{"model": "masked image model", "dataset": "photos of arthropod specimens (BIOSCAN-5M)", "train_examples": 195000, "image_size": 32, "crop_scale_min": 1, "horizontal_flip": true, "color_jitter": 0.1, "method": "mae", "mask_ratio": 0.5, "loss": "mse", "encoder_arch": "vit", "encoder_norm": "rmsnorm", "encoder_norm_position": "pre", "encoder_activation": "gelu", "encoder_mlp_ratio": 2, "encoder_head_dim": 64, "encoder_fused_qkv": true, "encoder_bias": "qkv", "encoder_qk_norm": false, "encoder_parallel_block": true, "encoder_inner_norm": false, "encoder_patch_size": [4, 4], "encoder_layers": 12, "encoder_width": 192, "encoder_positions": "rope", "decoder_width": 256, "norm_pix_loss": false, "decoder_layers": 4, "init": "trunc_normal_002", "residual_init": "none", "optimizer": "soap", "beta2": 0.95, "learning_rate": 0.0014, "beta1": 0.95, "shampoo_beta": 0.95, "eps": 1e-08, "precondition_frequency": 32, "max_precond_dim": 512, "one_sided": false, "adamw_lr_other_params": 0.0011, "ema_decay": 0.99, "max_steps": 10800, "batch_size": 64, "epochs": 3.5, "lr_schedule": "linear", "final_lr_fraction": 0, "warmup_steps": 210, "weight_decay": 0.4, "adamw_weight_decay_other_params": 0.05}
Rows from block 7 of the encoder, named by matrix and row number. Rows with one number belong to one attention dimension. Each number is 128 + 32 x the weight over its row's rms, rounded and kept within 0 to 255. All counts start at 0. Numbers have three digits each. After the name is the row's rms in percent of the matrix's.
# q: attention query, key and value (stacked) (encoder.blocks.7.attn.qkv.weight, 576x192, the q third), inputs 160-191
# k: attention query, key and value (stacked) (encoder.blocks.7.attn.qkv.weight, 576x192, the k third), inputs 160-191
q.14 080:105135167096083137100113058087142116144149129140160146167147123088144163119133095137120144160168
k.14 093:156093113099156136138078111135122190123096078052107097165114136125114125131139097100155168209111
q.15 073:121136167126072144118137078043166076192117148149092111129171122117099194119082101093141210063152
k.15 075:113120128162108071157139094129086119029130100122135132133098110207177134167102139150174071141129
q.16 125:122187154116091103138100113114116103085110144117157094131174185201152144153130049181102151166104
k.16 123:134145189089087117077140140090146157129098165121109126167098137131087149199136168131155158165146
q.17 128:133097078102164199113126171136141212118111103173138130144113119141102106148120160187099114118139
k.17 156:161147130067132179104141095155150170112134064123160127122151071147076146107173082130102144123117
q.18 114:137109107194125057120123093139158115053144107086177152116171093126108148137162137191149123170115
k.18 097:130163132091070139223118133152107163097111098062131129110154095139152106042130070129081132111123
q.19 123:048120144164128176120148117139105138132137158124088150127092142148138148111099132118112147055170
k.19 106:165081114183154166125097061107152112157154135160192186107131143119130121176099114119109034120205
q.20 109:089099169109108150150125124127102094114129169137162136088138096125129129136132152159126106127127
k.20 102:123138125178114137126119150144123110122218104102051154098113076104145130126153103169108135083076
q.21 097:139128091180119118119147142145075101137213121125144089136124136153170103127161141114125120153118
k.21 093:160099076093124150076105181154150163191125096132119152131110142088086178114133096128167144122146
q.22 095:119133155131093064144136154136107135112072146169141127156202106118127155132182100151114063218089
k.22 097:181130148136144138166116109165154118118136149112164065133107148176142097133145076155167128139124
q.23 097:111139072143139145082179080126117102087155102112143160114161163186157147129107154155150177133162
k.23 087:173113074153061121158147071148095152140129127111084132083110206160128078162117085103100159128176
q.24 095:096149159135084140076121042134159168151149109181173161112123101168134149111202131138136163099093
k.24 095:196118122206183195124180054135101120139092089163159132134121178201104110105121124131123145122085
q.25 077:114129079165092070129094128081166124124085161147137078181126168081169161135109124114157135110143
k.25 079:128062113154131140139139096129157177080098086155162065144178150102157123129185133090122102113107
q.26 075:178125127065132133160062137171136155141130128110080097126123152147134104090175124089038173164098
k.26 075:129189106163143150105121157109155104072142118136139159150151094080095161155176099120174142170099
q.27 072:107149129120166112162202135116061100078130105134136100134165154112112158103184161139109151166184
k.27 073:181093121092160108139080137114120149129116148115128102084110185083128168133132189158111143067106
q.28 080:151196046173092082135139081149164093124104159150087126114067116129120133137147168162099167142109
k.28 083:137179071179061134077060132090125163117111082125105111115092103114114140126155137179099177121114
q.29 086:116125126115142049147150113087148117121125126170138168189080115141125129149079168154120087109098
k.29 086:118169118122101138124110156025160190135103094119095079191106080170066127123064155142115089153151
q.30 093:081113122152169091119148123104168150170151135177163164139079156107119133088095166104133107083108
k.30 094:137152138163106114174113122107174178166127146184118147208152116118086116109095127097172135126137
q.31 080:159131067135112104137120091041107157161111062141121086135118139055143163073123098149161141119103
k.31 076:086128151181124162194165148142119150102121109121085095087139186108151126108151106076058110112174
q.32 128:166134146085133140125080178151094110060170128085171080114108081083107163131149112128101140149066
k.32 145:073093151123141072144121174195133102100136161175135116112128180114154129113104138088118110126144
q.33 109:135164114087125096153115133111161136063144168085160128133116158108069094168111084128063169136113
k.33 111:162153177155164132130094140136124103079114157140134107126101202159120144147097145078050127111035
q.34 127:138171099160148092157141140093112172151106047080116098098117106169119103104142125105120140172170
k.34 124:151129152142101089121150117109144123188093064155050106118161166131103175157120134156108138155089
q.35 140:170193133069076146046120103148108172098111094124162167126150095074155170146144152178139143133091
k.35 101:110157131143107098135130160067113124151142154100140112170074099127095086109171057138170120128171
q.36 113:120078121136158140123149123126152084130137120133143112103133117085196113150136156126117162127106
k.36 121:127152054115124127110070181122090103151085180152075145114077123120124159137129170165121121146129
q.37 097:093103159116163084135062177149121094113137110147176103126147136182115121106051179126185144107124
k.37 086:079118165141153099154126124131111160088091087123176116206152152103118150185109141103151068122125
q.38 101:147113126116099082103158136155056096119152115144135135111111100154109144122139090100079117102098
k.38 092:114160117159109206115136092139101124130118106153118149136168120186092121148080135145070099134176
q.39 099:138088168149140064091119145110146150174126140167096100121095135079092097122167169112107103090160
k.39 103:148136151121071113165108145102123164095142119161192121109141115148171115124184127153186178115148
q.40 075:111062069120129167051137145202106079089141154172075130160115117152132062108107138098129089147111
k.40 078:138134112131111130133043095148125146123114136150104071121104092154104083121190146116117159149122
q.41 079:112141091114117123092110150108140107127122153127084136160104185136124095179082107113121117144126
k.41 080:140173136114154104152188181147150078164150191100142130079153083116169090152156071173097145156124
q.42 088:119148130192147182172144094121152157174094157120142107146111146157185104159085143144158097126133
k.42 093:137143139113156094089105127110155158140135128146153099097163142122128117137096133165139078106094
q.43 074:108147169140115140087121027085135080188102124129171120124153112108086140178138129124192154138187
k.43 076:183121113115117100103131137164140145124137101049109132138090107123124112137114134149181076183157
q.44 087:152127104134149150192111145134099091089089115155172132079167092152124177113089114121132155097141
k.44 097:102110106162092135104126146105118083174133127147091161115135140191168141137100157146120091101134
q.45 091:107099182117091115075142155096143135119141150079104148180182109112092114185177139135141107099101
k.45 094:127151174159092094162159134069140193122154161114127131135050096170121119118115129099195167164129
q.46 078:209118128099095096080106181136150087095182107099128185202124172163067074112062182101137132134112
k.46 091:089084129117146151145143109153167072154149151109145132162132083105065119160024111078156148137147
q.47 077:132175125094186134082144139126088143153162105167157146165140128136114085166126097187113131116112
k.47 082:071117123149137107117152094112123129098161171087150161150182164090097124198096070084086116099139
q.48 128:121141165113162142115098054095202118099115122177112156101149199134109130103138075077167139056198
k.48 134:134182097140140201133157153156128156038124095125092093135148087100129101142151125142124169136112
q.49 124:114072096113114129122156151163158121129162100118087138146038121056079109127105107092142151144109
k.49 126:117110155139124135113154129125064047153175152124078125148172182141169157119156077115134150164041
q.50 110:089159074149123096069144162105105175106128124172104183084148134149073157161115128137124155150086
k.50 104:105115155128184170220122172113123140129117110101119082131126163140081072116117165091088093154115
q.51 114:121173139148132139146082125134111117124110181154099149143131169184154094144132078133098149119116
k.51 108:101102125111124149091078047152108075118138088168162176142139065103084109128157138141164118097136
q.52 119:109142154087193107131124113077167119093081155119195188139131183127105110177068128153163176107140
k.52 100:071073172149172104140096123109197115126123126128142165169071174077100103187120107128109094055115
q.53 101:102084126174121119142168108080132156113146182124127140149080153125157130168117184146141137149128
k.53 103:124140121095110102089124161104191176113107098160105061167117065097136100160102137143128150172123
q.54 085:068150136105133120184143173126136080166103170087113123161131082105226135152128142082098117152133
k.54 079:151092093164139120137117128169103162159113135178111111087110173064152132143171111118144150188134
q.55 084:157215079107172129132157107151147149144169083148109167136111158147128118122140141171098167083073
k.55 086:148133132100121125104115116135137204154133121143133209141109148098046138192141156176086121157108
q.56 085:056101193116083132154105146126151113129136099141130049116134131111166101178141067109178129130135
k.56 082:090108115144129141109137193229099167138151081151155118161131086177193102093171087120136095115115
q.57 089:076128091127116087088186182152072150197059138100126137139122122088170134167116107139130075114093
k.57 080:107146142115091101133176073097136104161149135134151138131123142135143132160141047149159101122121
q.58 080:118113132128095063147115099064131078158135153168146093151061140113140152137113167126113179113108
k.58 075:124103066090111156133128135155136109117073088201148180154130091051177136182103093165144122147164
q.59 075:148129162156148092136137092095073143152128163169148100049103146155139079121156238097144118141106
k.59 073:147158090145080140091111057160121124175099116198129103069101087133143107109160117131099132094119
q.60 070:125063123143149101139157092118137158157168130165124108129148139121079088109160162110122121152145
k.60 069:122128107085091146101084112147143143205090122108107124121159097090112185076162149170136227101149
q.61 077:126090055146096064189126136139127147217076049130103139122180105146119145057174134047131141171141
k.61 073:137168134124082188154143156092120152189123108122056134141081141134130158101143133110130177095094
q.62 087:147140130174143149107149158133133159102050118098161065119106136126154081117094137112086133093097
k.62 093:146159092105119125143132093081109124172118100149112161088133098189170129110117147241130118114122
q.63 077:099141124197088147138120155196093134072151146116126145133109091110171147114141166152093147107146
k.63 076:184115142097099135052132162225162104114111159096114144111175091133057155150172151116097130110137
q.64 159:173159160130159150124179125090150149107140140149090169161127157132132143122103099116080153125155
k.64 121:160125154146107112126151138147172140057130150115119109086137162103151129161130150139103137110093
q.65 141:182118154102132154182077099153149124135186180092143125113091095128156114122095124146106159101112
k.65 129:088146081151116127097122148160079128139129080169070144166096135126183137126105149148147133117103
q.66 125:157190189102133129166164197176082125057054149082147119125122190109186103149102102163105129155101
k.66 119:129157109172134158127130151152145170114093132066090151129092117081137119120133115136111104101158
q.67 122:167167105183148199137148126158085148120160136043147099124103127155122132111110149184172065173144
k.67 111:103156141094087143161118152195120124107169083138144123178097169138156137134121114195111211105130
q.68 127:130118124185193118137119189144085155157091156069181060109200128155166131119208111168121119115128
k.68 118:127154144069109103172121114098126122137153081056116148153126093080158171118132165127166125141107
q.69 092:136171186162126158105054162134212166075099148127155142102125168100102137124167129123065080135121
k.69 100:085124148130135101127163119116176151135160096117137073084124153080115141147123109114066092137123
q.70 089:101123135116090172120143166078095116089137096196168133173139150167158136175085115201123107120097
k.70 093:238100159151095141084148172114120040138111120125095202140132142096124188045114137149129140069139
q.71 106:176085132067155097133105143163108138140161141085175210116089112162119073103125129150169065148164
k.71 116:089155148145114120134165089082092093121121122187133042092160167189172106117105138170106120176125
q.72 089:134128100154090152158139116106070102148119147158153144116142150202122132131168136050136149067150
k.72 089:115164115049170120134124069122152155151103133092117071185098153130142078094152124128084142107105
q.73 101:166135189161164149123184105101144149151127141176074089138131150182101108142174169125181130104171
k.73 096:122129134127062139167161138181179119164127102147168086158103130127067116181119102104115124155103
q.74 093:081100099146104144123117147133132109140163094165149142128211160184100170133142108164113095074195
k.74 095:147078150156159181065127125081147137148158129138133195119109129110156128155063181160120095113144
q.75 085:113148148088101137141055176100114101152155139099171114129127067080087133090140156149153093164175
k.75 081:099128106090190110130113113113084142074126092115128157080133114147141106084130167095094125081125
q.76 086:199186161072140061093072152094135151167117086070014114137182156134102140151101141115124156132099
k.76 084:128043090146135099096113120086160101218086121070126146131117148169168175131117184127199115098078
q.77 087:115108109106104127096141128125114107105189123098099185140106144122112118124068130152116124084136
k.77 088:111131112074126139147108104079149109118146130156139089111125128107118146088164139150091182104126
q.78 080:151177067108091152104101094161096118160161157193104120121106183167125112143151120139121111125081
k.78 089:100129142162174107177177127186199106130086100137113184147134139173156106156039079141098122113092
q.79 093:089083143073141075125184079133156124046155062157100115103105119125174151119099107089145151112153
k.79 089:107175087159090107027100148073146111108081153068114157103137127159120095148096151131147137160137
q.80 141:109085150118122136142095189151110105127166184102150113131081121069091122124080150105191123127094
k.80 143:129077119152114117141096088087153094133106170154146178165120146130105130177056099125133109124136
q.81 133:137224111162121028092127143127099107157125112166120092171166174145166140080153028106126114123139
k.81 108:142059156083140123165097132174136162193164164131166137096135179120101129160119100082154124097124
q.82 109:127079131114190103140152054124113118079074073112139139167198161073141077141140128102133170080131
k.82 113:104160107162127129142102154122091152161131110123108152181105118171158087120154088128173111093063
q.83 104:173156094107093127111069174188200100150167089115189141100064175170175115140124160146137135170106
k.83 119:129151113178156076124109181184192145140188127185158098120122128063075200071113123132148090131161
q.84 123:173180147131052141091075119162163095093153141148152155145106107126095125129114122168125148163090
k.84 115:129209126156100148094128121206111161123100133096145146079090159104111125147126128127126141143122
q.85 100:089146132131095173102168207177162166103085113161121121079130083134113158122186153166179115110153
k.85 095:145157118082112174138116136082054101134125135121143155121156131100130111124114042165106179098102
q.86 101:165080125182133120082154108143130094089091122121128182119135116146115153087113143109148092120173
k.86 101:133138121103160183119135150122070160136173106074077116135152136123121085161120133193136148148091
q.87 099:111125195106149138088128150172135154131099120090124152139087135163104115075116126148124162113131
k.87 102:149136142076120108132201136133113139151186191128149056126145111130105140165144103150094134110169
q.88 082:095076109101131124181134136116100106139146179158164111117118099139157129049111127173148089130114
k.88 086:099148087164135098150130139109132140133133126097142126146118137089142089124102095107119080113126
q.89 114:133108069112093139157131132106094104110134135154148165156134103098078092117117134117127201121147
k.89 106:178125147121103169131114097180116159128152101183155185088078178098149047099130114177085168158189
q.90 088:054163087150091150147179112142116144115111101138162111109109146106148216124131125150095130098130
k.90 086:117164079130133141112128147077112174121137128119084181068097141197107151175138162143141113149122
q.91 095:210081111083084113157121144077066133099138150093168137196101204131084089166119121093159124135115
k.91 095:209102131115104133140099081175181132145080080181126160077080131166122098109108122159077159074140
q.92 080:142139123143148146182077135058122147126137106129147121107122126163143167048200130099164050118098
k.92 082:127147172075091073121135134166111142117079134115078100115140087058180136110146119109148136169092
q.93 088:169162167096176103054123154188140163124103135137187142149119174171112165118097112120100119156077
k.93 090:159055139109076136149167115141187130115159066097112119113121126147119149109140117118058135041109
q.94 092:133095112153142089100115160088149106155139154085121131121106134114104096117145121136150113149142
k.94 094:171096147116096121067148109110174172112145120143135074085138132099067116194172114116147127106111
q.95 082:072051119120157136120167141152147101140161108170098130101091167218138139118137109166188087105139
k.95 084:153101129093116148099166095118190110098128091153061152168140173084133158115094114098139118078168
q.96 109:111096141114164146155075151195115101129104206149162114167127122106106145103107119122126147105114
k.96 114:105156144138154112107129084113151181130135060162127120109121114146174123055139148156128188166192
q.97 122:099161121081098139134138137127151145128199119143082082102085141116160118093173139140193129128195
k.97 129:101148083150106148137160092165073105156140123109130142137126106134152096165132084127129149126132
q.98 138:066114141191135100152119166180170147152108192106188115145067175093103102191111148102158085117098
k.98 123:135178157142128120133105169183153160116153073090181108157095149099077092152124118130076119122077
q.99 126:099132150139142149098141100067141094177133158163102165131095136166134135202083215162209181124176
k.99 111:132145118113132101120128159121135107075145169140125154168121083118063159098122115076090102125146
q.100 112:116107109178122118096127075087177127186153154103069129112105154182171122146077116143120081117136
k.100 119:134116105098108088119100070125153120123101104077098098145101104172092132044193147119101111182108
q.101 098:155111116182172081158119117135130149175140142113188091117097178102156120116136142122131051156163
k.101 095:089143180078153103123189122124195183134168117097105127160085052108150132147159105146131125085107
q.102 103:118087163120174079165149121136148122097151098132079041095127121103150111137140129084168086125087
k.102 107:093158147141100072104122144062137060142103141172154136150218078126171104135092145121222134168141
q.103 096:109140134067129130177153067132150171158143138104132196157130122083111205064124114123056156090163
k.103 093:128076144137117101079124077088097153091122118136170120151152039132186134098192141167129170139133
q.104 091:156144172080120147079182121034191138110106139111140080118176117118121122140124072134114084124139
k.104 095:124085130131172160102192121099109129144110110143153139088127170148178179125101145156134104174095
q.105 089:176093086165131162192106166098105164177107151072199101117147159140178092106093128082174094081149
k.105 088:084144137142181085140158153082128122106090073064074106091077094102151149079141134146122142086160
q.106 107:112115138187125121147094123123126116144127165111182142128145131095170148137121164126144153149081
k.106 097:163129107132108068144158151090165166124133155114149068157121084096104129096140110126146104152194
q.107 083:118105120104210092131130087118129137159063104171120124174149110146142178134110153088071232131121
k.107 085:142175126130074115083067136154161184091161134149139101148095158064117148129197128112135165142084
q.108 083:100143130152086090102177215126161134064143086140120162111122152165104148088179086092095153148129
k.108 092:130127125116116145194135156102157174133169100109164116141096167172053171184117181135073113118142
q.109 091:107086099081098115170153158118141130158193115099130064178168089165120058086091079099145132133150
k.109 091:110126128169161106146088079118122082131080161176141118119137132154145141149150166059134162142105
q.110 109:154085128107110121145142116135150101069110168194105110163174143085151132176167096120089180141188
k.110 100:109090077149152099143125166159118102131207078125119120189159182126147190110127182134130167146118
q.111 080:141075118118101137145124120196092091133105152143118092117135142147153134111104113159124082137081
k.111 081:148142167114091172156094152110149160080161150121150148183106112115122114098141111099140114140176
q.112 113:180126091163110091120071112115134163125172112110165151168096124126088122134091139136112122069091
k.112 117:117208081069110165120069159088151084135088148130159127122066098109146074149088197140099115181191
q.113 125:076100125120158155154179101130169127121144135150082079110158065156129129088104106143130191133138
k.113 126:104101108131137114204109104096138160140099150107185135125106150125161131050143096111168113076122
q.114 110:166135123151152156086142131143083081139136128146122173131098080093192128141107142171125196137123
k.114 115:105147140062193154073156040174117117129141131155132182129156063136076066199149116137119163141110
q.115 108:134186107060114161153107068098157121098153126121141111169111153067116116165086134155150148139164
k.115 108:126128141150079125184082163115074180132140149134108107113102128130106177151150150134109101161149
q.116 101:139176188060202164155140110090154143086103121130176152153109100134115106129133090113113068164183
k.116 112:084118154129154136133112205101140127102140147116091115108114090105101160097107162114050116137207
q.117 107:184111095143106158132150124143107180164097088148072196148102124116081122044094168168041100115089
k.117 102:131151157098077176087129092144141085155169185124177180059123146139112108134144157132071178094126
q.118 092:198176087129102129101090138191137113103112129175123128163100108092082128082072143131111121111097
k.118 086:151025121125120185113106147198079109124154142163113205165117154174133105126096086082079119110110
q.119 099:153097135181166072078138139106160146143134095130158110117119116197088160114113108129156089196180
k.119 103:114180160075074141086171103147152193104122119109162128127117167118066150120130108122042113166084
q.120 098:101145096108122145137185136131137140078109127201124125211156111028148133099141143070077145143121
k.120 095:156129085137183149118056160116099077079103175084097166137143104062130163099130189161110163160086
q.121 089:116103109124086077054118132064206088125147107037181120100100140166096073119101130167156122128067
k.121 093:115119131132112136172161088188129131154118169144150135106122181109125123176142096085166096117121
q.122 086:115122139089111107133123070130140135111152072086083101079139126095117127127143146168108159118083
k.122 092:039124108127110170113136136153187119154106168108093092175083141071127110134115101133148136097186
q.123 103:098147168071127140054185122125118122108055107172166119049133092196099124165164082152123162163155
k.123 103:180120119132110198141163182141118194128126122155142151120144132144141143145080091145130153171119
q.124 096:124135131082104109118082115148215155197094114061190169149074112090119106106116122113148120203103
k.124 097:181132141086107086122091095115088162111162127121094093088111115125155138131132168142139083107111
q.125 085:171123112107081125136090063118136168167164076087093082108109154098206137108122159114164102147128
k.125 097:059137104146106096135114144141111119054099189100135117086108084095142194152106102079139142142134
q.126 094:085086137173171114099165112170130158104092158198124089151119108161104136141159087108123177097165
k.126 096:155142142107102137106128096163089132105170104102102149137117129096193144083193141136156154156125
q.127 095:087079138097132154149187109165141067161100212175054134118153118090136117147128177191145191107133
k.127 098:097194094142157129159106130113090089062147178134127115099132123077148109140114146091173044138146
q.128 130:170155060141106129100169149148140168090155044116140151095115123198097143056164179110158122170107
k.128 126:130166096152083117109111126115136158089179067150183107134147187067140086082120194101143180146095
q.129 116:114131109102101156121061146129116140191131179072173138148110182114123103120100104176072144119131
k.129 113:130109088142138082167090172144158158170139198134121128124148108133064088143090069095082123093087
q.130 118:164148141106070077071093058076155181177104160153129065102139099113076202147157108121167171169094
k.130 114:121120116140127088166184118079173125175118131132173132159158133158129172198100109125122137145132
q.131 109:096146070110139143215135116177096095100155180137093178161116169129137139080129176118070132151146
k.131 099:127147114102153171170105166157105169136100106141138161155164093117118135137155099123127172070137
q.132 114:109092114139061088104095151107163161134180074047143128166176113133064141139168128104166220145161
k.132 113:109133120142139092142158101050141185141030110150150144111187161150117110180074121153136115127146
q.133 103:132093119130067162091073073077154155079115168055087159080119124117082141064103198064103125093094
k.133 106:103113152138069097098062139110120102113124138138131126131134126096127147178144107081152121072110
q.134 101:137186175106135153050112097111161143116117133155180129118119106127136140106134116156145154126102
k.134 096:183155131105178187132127118093145131140138102149152088078214079087184141161106167146131094130102
q.135 086:114098059148096115104160155094130164142093118161132119157132164091080102125192096075171064077105
k.135 086:165124116167115098078157097127155150128098081149162135120119161157126122146139194098151104107065
q.136 080:120119148152152107108087148137145131162106105107097178092142134139096160112088107121125092097083
k.136 085:105131124103170129120110126122185113128117158133157138159105143118120109145089171165110128181145
q.137 087:174100188068069103100094124144152125157077105096153112170098178159137148144129113150125149125099
k.137 100:219160177110127121152162112185134176109084094147159152122088125152147087128145115132167165109114
q.138 111:141144120097139173091103116095096107086089072173202153137120146113138123068127172152133175116163
k.138 110:162112164075090142113117110146106137097112145183133137095125165081140148105130157127110123074093
q.139 092:172074110105087125074121107069160182094143098096176130119120139147077163155168166107071155133153
k.139 093:164140116099137137074126123132154135103092094128124127132086155139053101121078138112079140104154
q.140 099:150136119103158153120105131165156148136120107163141086089093135131125166182098145132161173149164
k.140 101:142153188134129116045087115158115156090145107105104100131085120149109105117132095079132146118124
q.141 095:075130089143139127187206138171085158149153133131137166118111089144162122148162081105172092159183
k.141 093:049089189134173093167200165167093183110124150189078086085137068078124109141156096122122126153096
q.142 083:089159134116143165156188113152113143092130101158066160147155111163170124084127121143079200181127
k.142 081:101121143145127107130117181122141101106145118148096069081079134179174100064159091111121196112155
q.143 089:141148097122123168122084143180159128133117102087161183178124150183153216085115112185101086110184
k.143 091:138114145102163171149087188167187092123142117128114140114116122186173180112133076156102118162170
q.144 115:130185111103115059136156188110129151063196183154139110139189142061150158106172065091092150106134
k.144 120:101125138129124135150096187150125138064135083102127116169088076140176086126141142086071162146081
q.145 109:141143110139119091159130172093160147152107097140139100109057117166147116165114135174114148176115
k.145 125:150070110119092167091083119173113168045098111173138132115131143102134165087123179107103099135088
q.146 132:148112124063157188149114155171081123117124165092155157087164099094141133155140113163177155129154
k.146 120:120172148183154151069114170101140148128123122140193158127117090165153111110107170133120138140160
q.147 104:122155103117092097108129105108128130078163175133108084110072156172144098128159136104071083123098
k.147 114:151146137155108095160141079099087131145224147099161112105192107090112171165101078085150217160122
q.148 106:111151146142145162160161155158107121141143131109114152123106137079177108093099099152121170134102
k.148 109:088199160118139171204168095162100105125134095118130153146107150072136107088081074120127134126179
q.149 099:085126116101114126058126126132104145172116127142145055123064101159161141088098159126117184172131
k.149 109:153097141116140097066132082067188168116104096173167164126136115109113099114192073134160117130135
q.150 099:119105114087120103154127155081155078132189125149100137111071111096178102153110127142109083124135
k.150 098:172133117137108078102147140090100118143103112129093117132179161172100069145099108162144067112173
q.151 081:137145153123144191162164149112133164129097137099125099141172129122137142150110139185112146132112
k.151 090:129195143113119113045132111145160146088196138113097165147149119208134153091167101105070160163141
q.152 093:130116080135078080084109146108170084116118124140140136186139095100095101058130136102109100107162
k.152 092:117123092147096128073122101144106153137077146123096210157099178176101154134168145143149144092155
q.153 094:142158116118095071163128155093121119129130112125090167083169137126138139146136092096147123119130
k.153 086:085150101149140142145086101132116118061164131114160142115178154078169171186150079173146072101120
q.154 082:115151089127082195090152134073125088107095162108093162100157142101141072114167141142112118083111
k.154 083:125157100119080146132143169129089072141151143127070095116144148121151165152162112157155159121116
q.155 085:125180089124164159127200197153099132104107114159142097175148162195146098121107094097098132139114
k.155 091:114122102148156157088186146102119167080135151143143136124161051124228170156109180146110097153155
q.156 078:135151125167153184148190148131171110122165093112108127131169088047149091107127135132117124125155
k.156 075:088156109110086158166101116124118143090163052113083168164147131145150128109152118105110118099166
q.157 076:185111151128108105118107092164108102133103161099086123132158153084111122122078085114134133094161
k.157 080:116198196121155094129078151194060148142119135115166161126116152141156144112094137153102093135164
q.158 091:158093118143136126099092106194142182124132051141151057079106159158123167041084089093122041154143
k.158 105:124111122181125137087144144084185174185065063139143148132087153146125145146142106161135080121132
q.159 082:140126065149179186110164182121080128083118091152107141080144186179176065103169158147077129131159
k.159 082:145148138127067142117183185116148149115140123151133140165097145154068137162121139102128175113124
q.160 108:131094116079129144082128144131056137165169190085144089065156123105149134162137135141126110131142
k.160 120:131122070123094104045121147123182124152200070162115181117145161173065112146145120133148097143111
q.161 103:097153119136113137125137159143111110151128161111127101123131125127170160109114143179121107103173
k.161 120:156161191160146127194069169134149100143115179131143104105087175117144135115144134123153148119161
q.162 112:163078103176110137141188132083078111178156215171121122135153105124148099102110116119093125139117
k.162 107:106143118077133149096110087118085184152089125163151158126103127199135170172195136170161156125087
q.163 107:072089103153168090185082121177160106147136130125118133135151150151154095164140126083083143106113
k.163 112:075114104148128137184086144192111137073182163172143079130159117100090135107147084092071114114079
q.164 118:141191098064147169142102173143083096097154169159126076109106093149138121106138124196107206168095
k.164 105:148151118139141168057118130160112174127139086126084126077132126150103150146111109180156105129153
q.165 104:147096105142110134126109168119168155110099100124101126142089113114049139147148088155176152110180
k.165 097:155150105094081070048141063141124097105150118093088121142078121159104104130171145142123210107162
q.166 085:179111111163091167107042115110129135199093129201083155168130173162169106044105145131168110139199
k.166 087:095097147113103166139115094198133152180134116119126131106121137158188158110144149149129060113102
q.167 092:118176143132047123075103149162108153066125185071187105123151148161124183138158151156067152116146
k.167 092:132161159126104027090133178159127159129099133144105119095107180132100122127108087125140214100104
q.168 078:151136099084103127096082142100158116115105175134145129223114166114067097140183151119129155121137
k.168 074:158108104086130109101140066089135117144172132127136168126107208135139155171119179170138138099132
q.169 079:132136147082127068148128129115114158131086091142122095114167148111135074162125143181170108167169
k.169 083:137200143162050059125114104128146156135122093135128141126090106154093163141135154196125169141173
q.170 086:145118125128136180116162124170190116141153116125128123122098130142093152081096119154164219127159
k.170 084:150127165140101145093108161156137113162110060178114124163140113143130082073111147101104155188161
q.171 084:165117184120150167139133115123132128143100072172101118114150155187090162068101145123090119165137
k.171 081:093157127132112160101110165203141110148138207156189127158078161165109124119147146116128107103141
q.172 081:139122187165152143123211167137091178068178115135151137065169118137084085142176131161108158091101
k.172 082:140139103143133139127156148113089151140155115159118127109155114089136116121162164102139098116145
q.173 084:115161134117165154129123095084138121182066147141163123147166098131143145082104095131133093137211
k.173 093:092114134147087116215121127179099187085104140093081149166097094089136151063119105125144144173100
q.174 081:149129163165082072130156128122149121143158131127130147135135110126163094107147070121160100102126
k.174 079:106040111165086149089147166079183135135194166102126144125130124132097122156145154152154138189157
q.175 084:085184084115102107116149094127135125077137097133123117132150090083111151135153128156091140146164
k.175 081:138163108128126121106096105132158153087117128099128171134125127145132140121154134099099108065116
q.176 142:103130126210154177159089098250073176105158096142133134145143125139135143067141094196114141136136
k.176 146:123074200168118146165136097135133124146084086150076147119132134156159144121108125132116090152138
q.177 123:078101127140126109089152108114131095149129087166113142120130113091093152130097135114180158174197
k.177 135:120109093194162186153114144219097149063087101108124114112120097080183105101136170129213134111148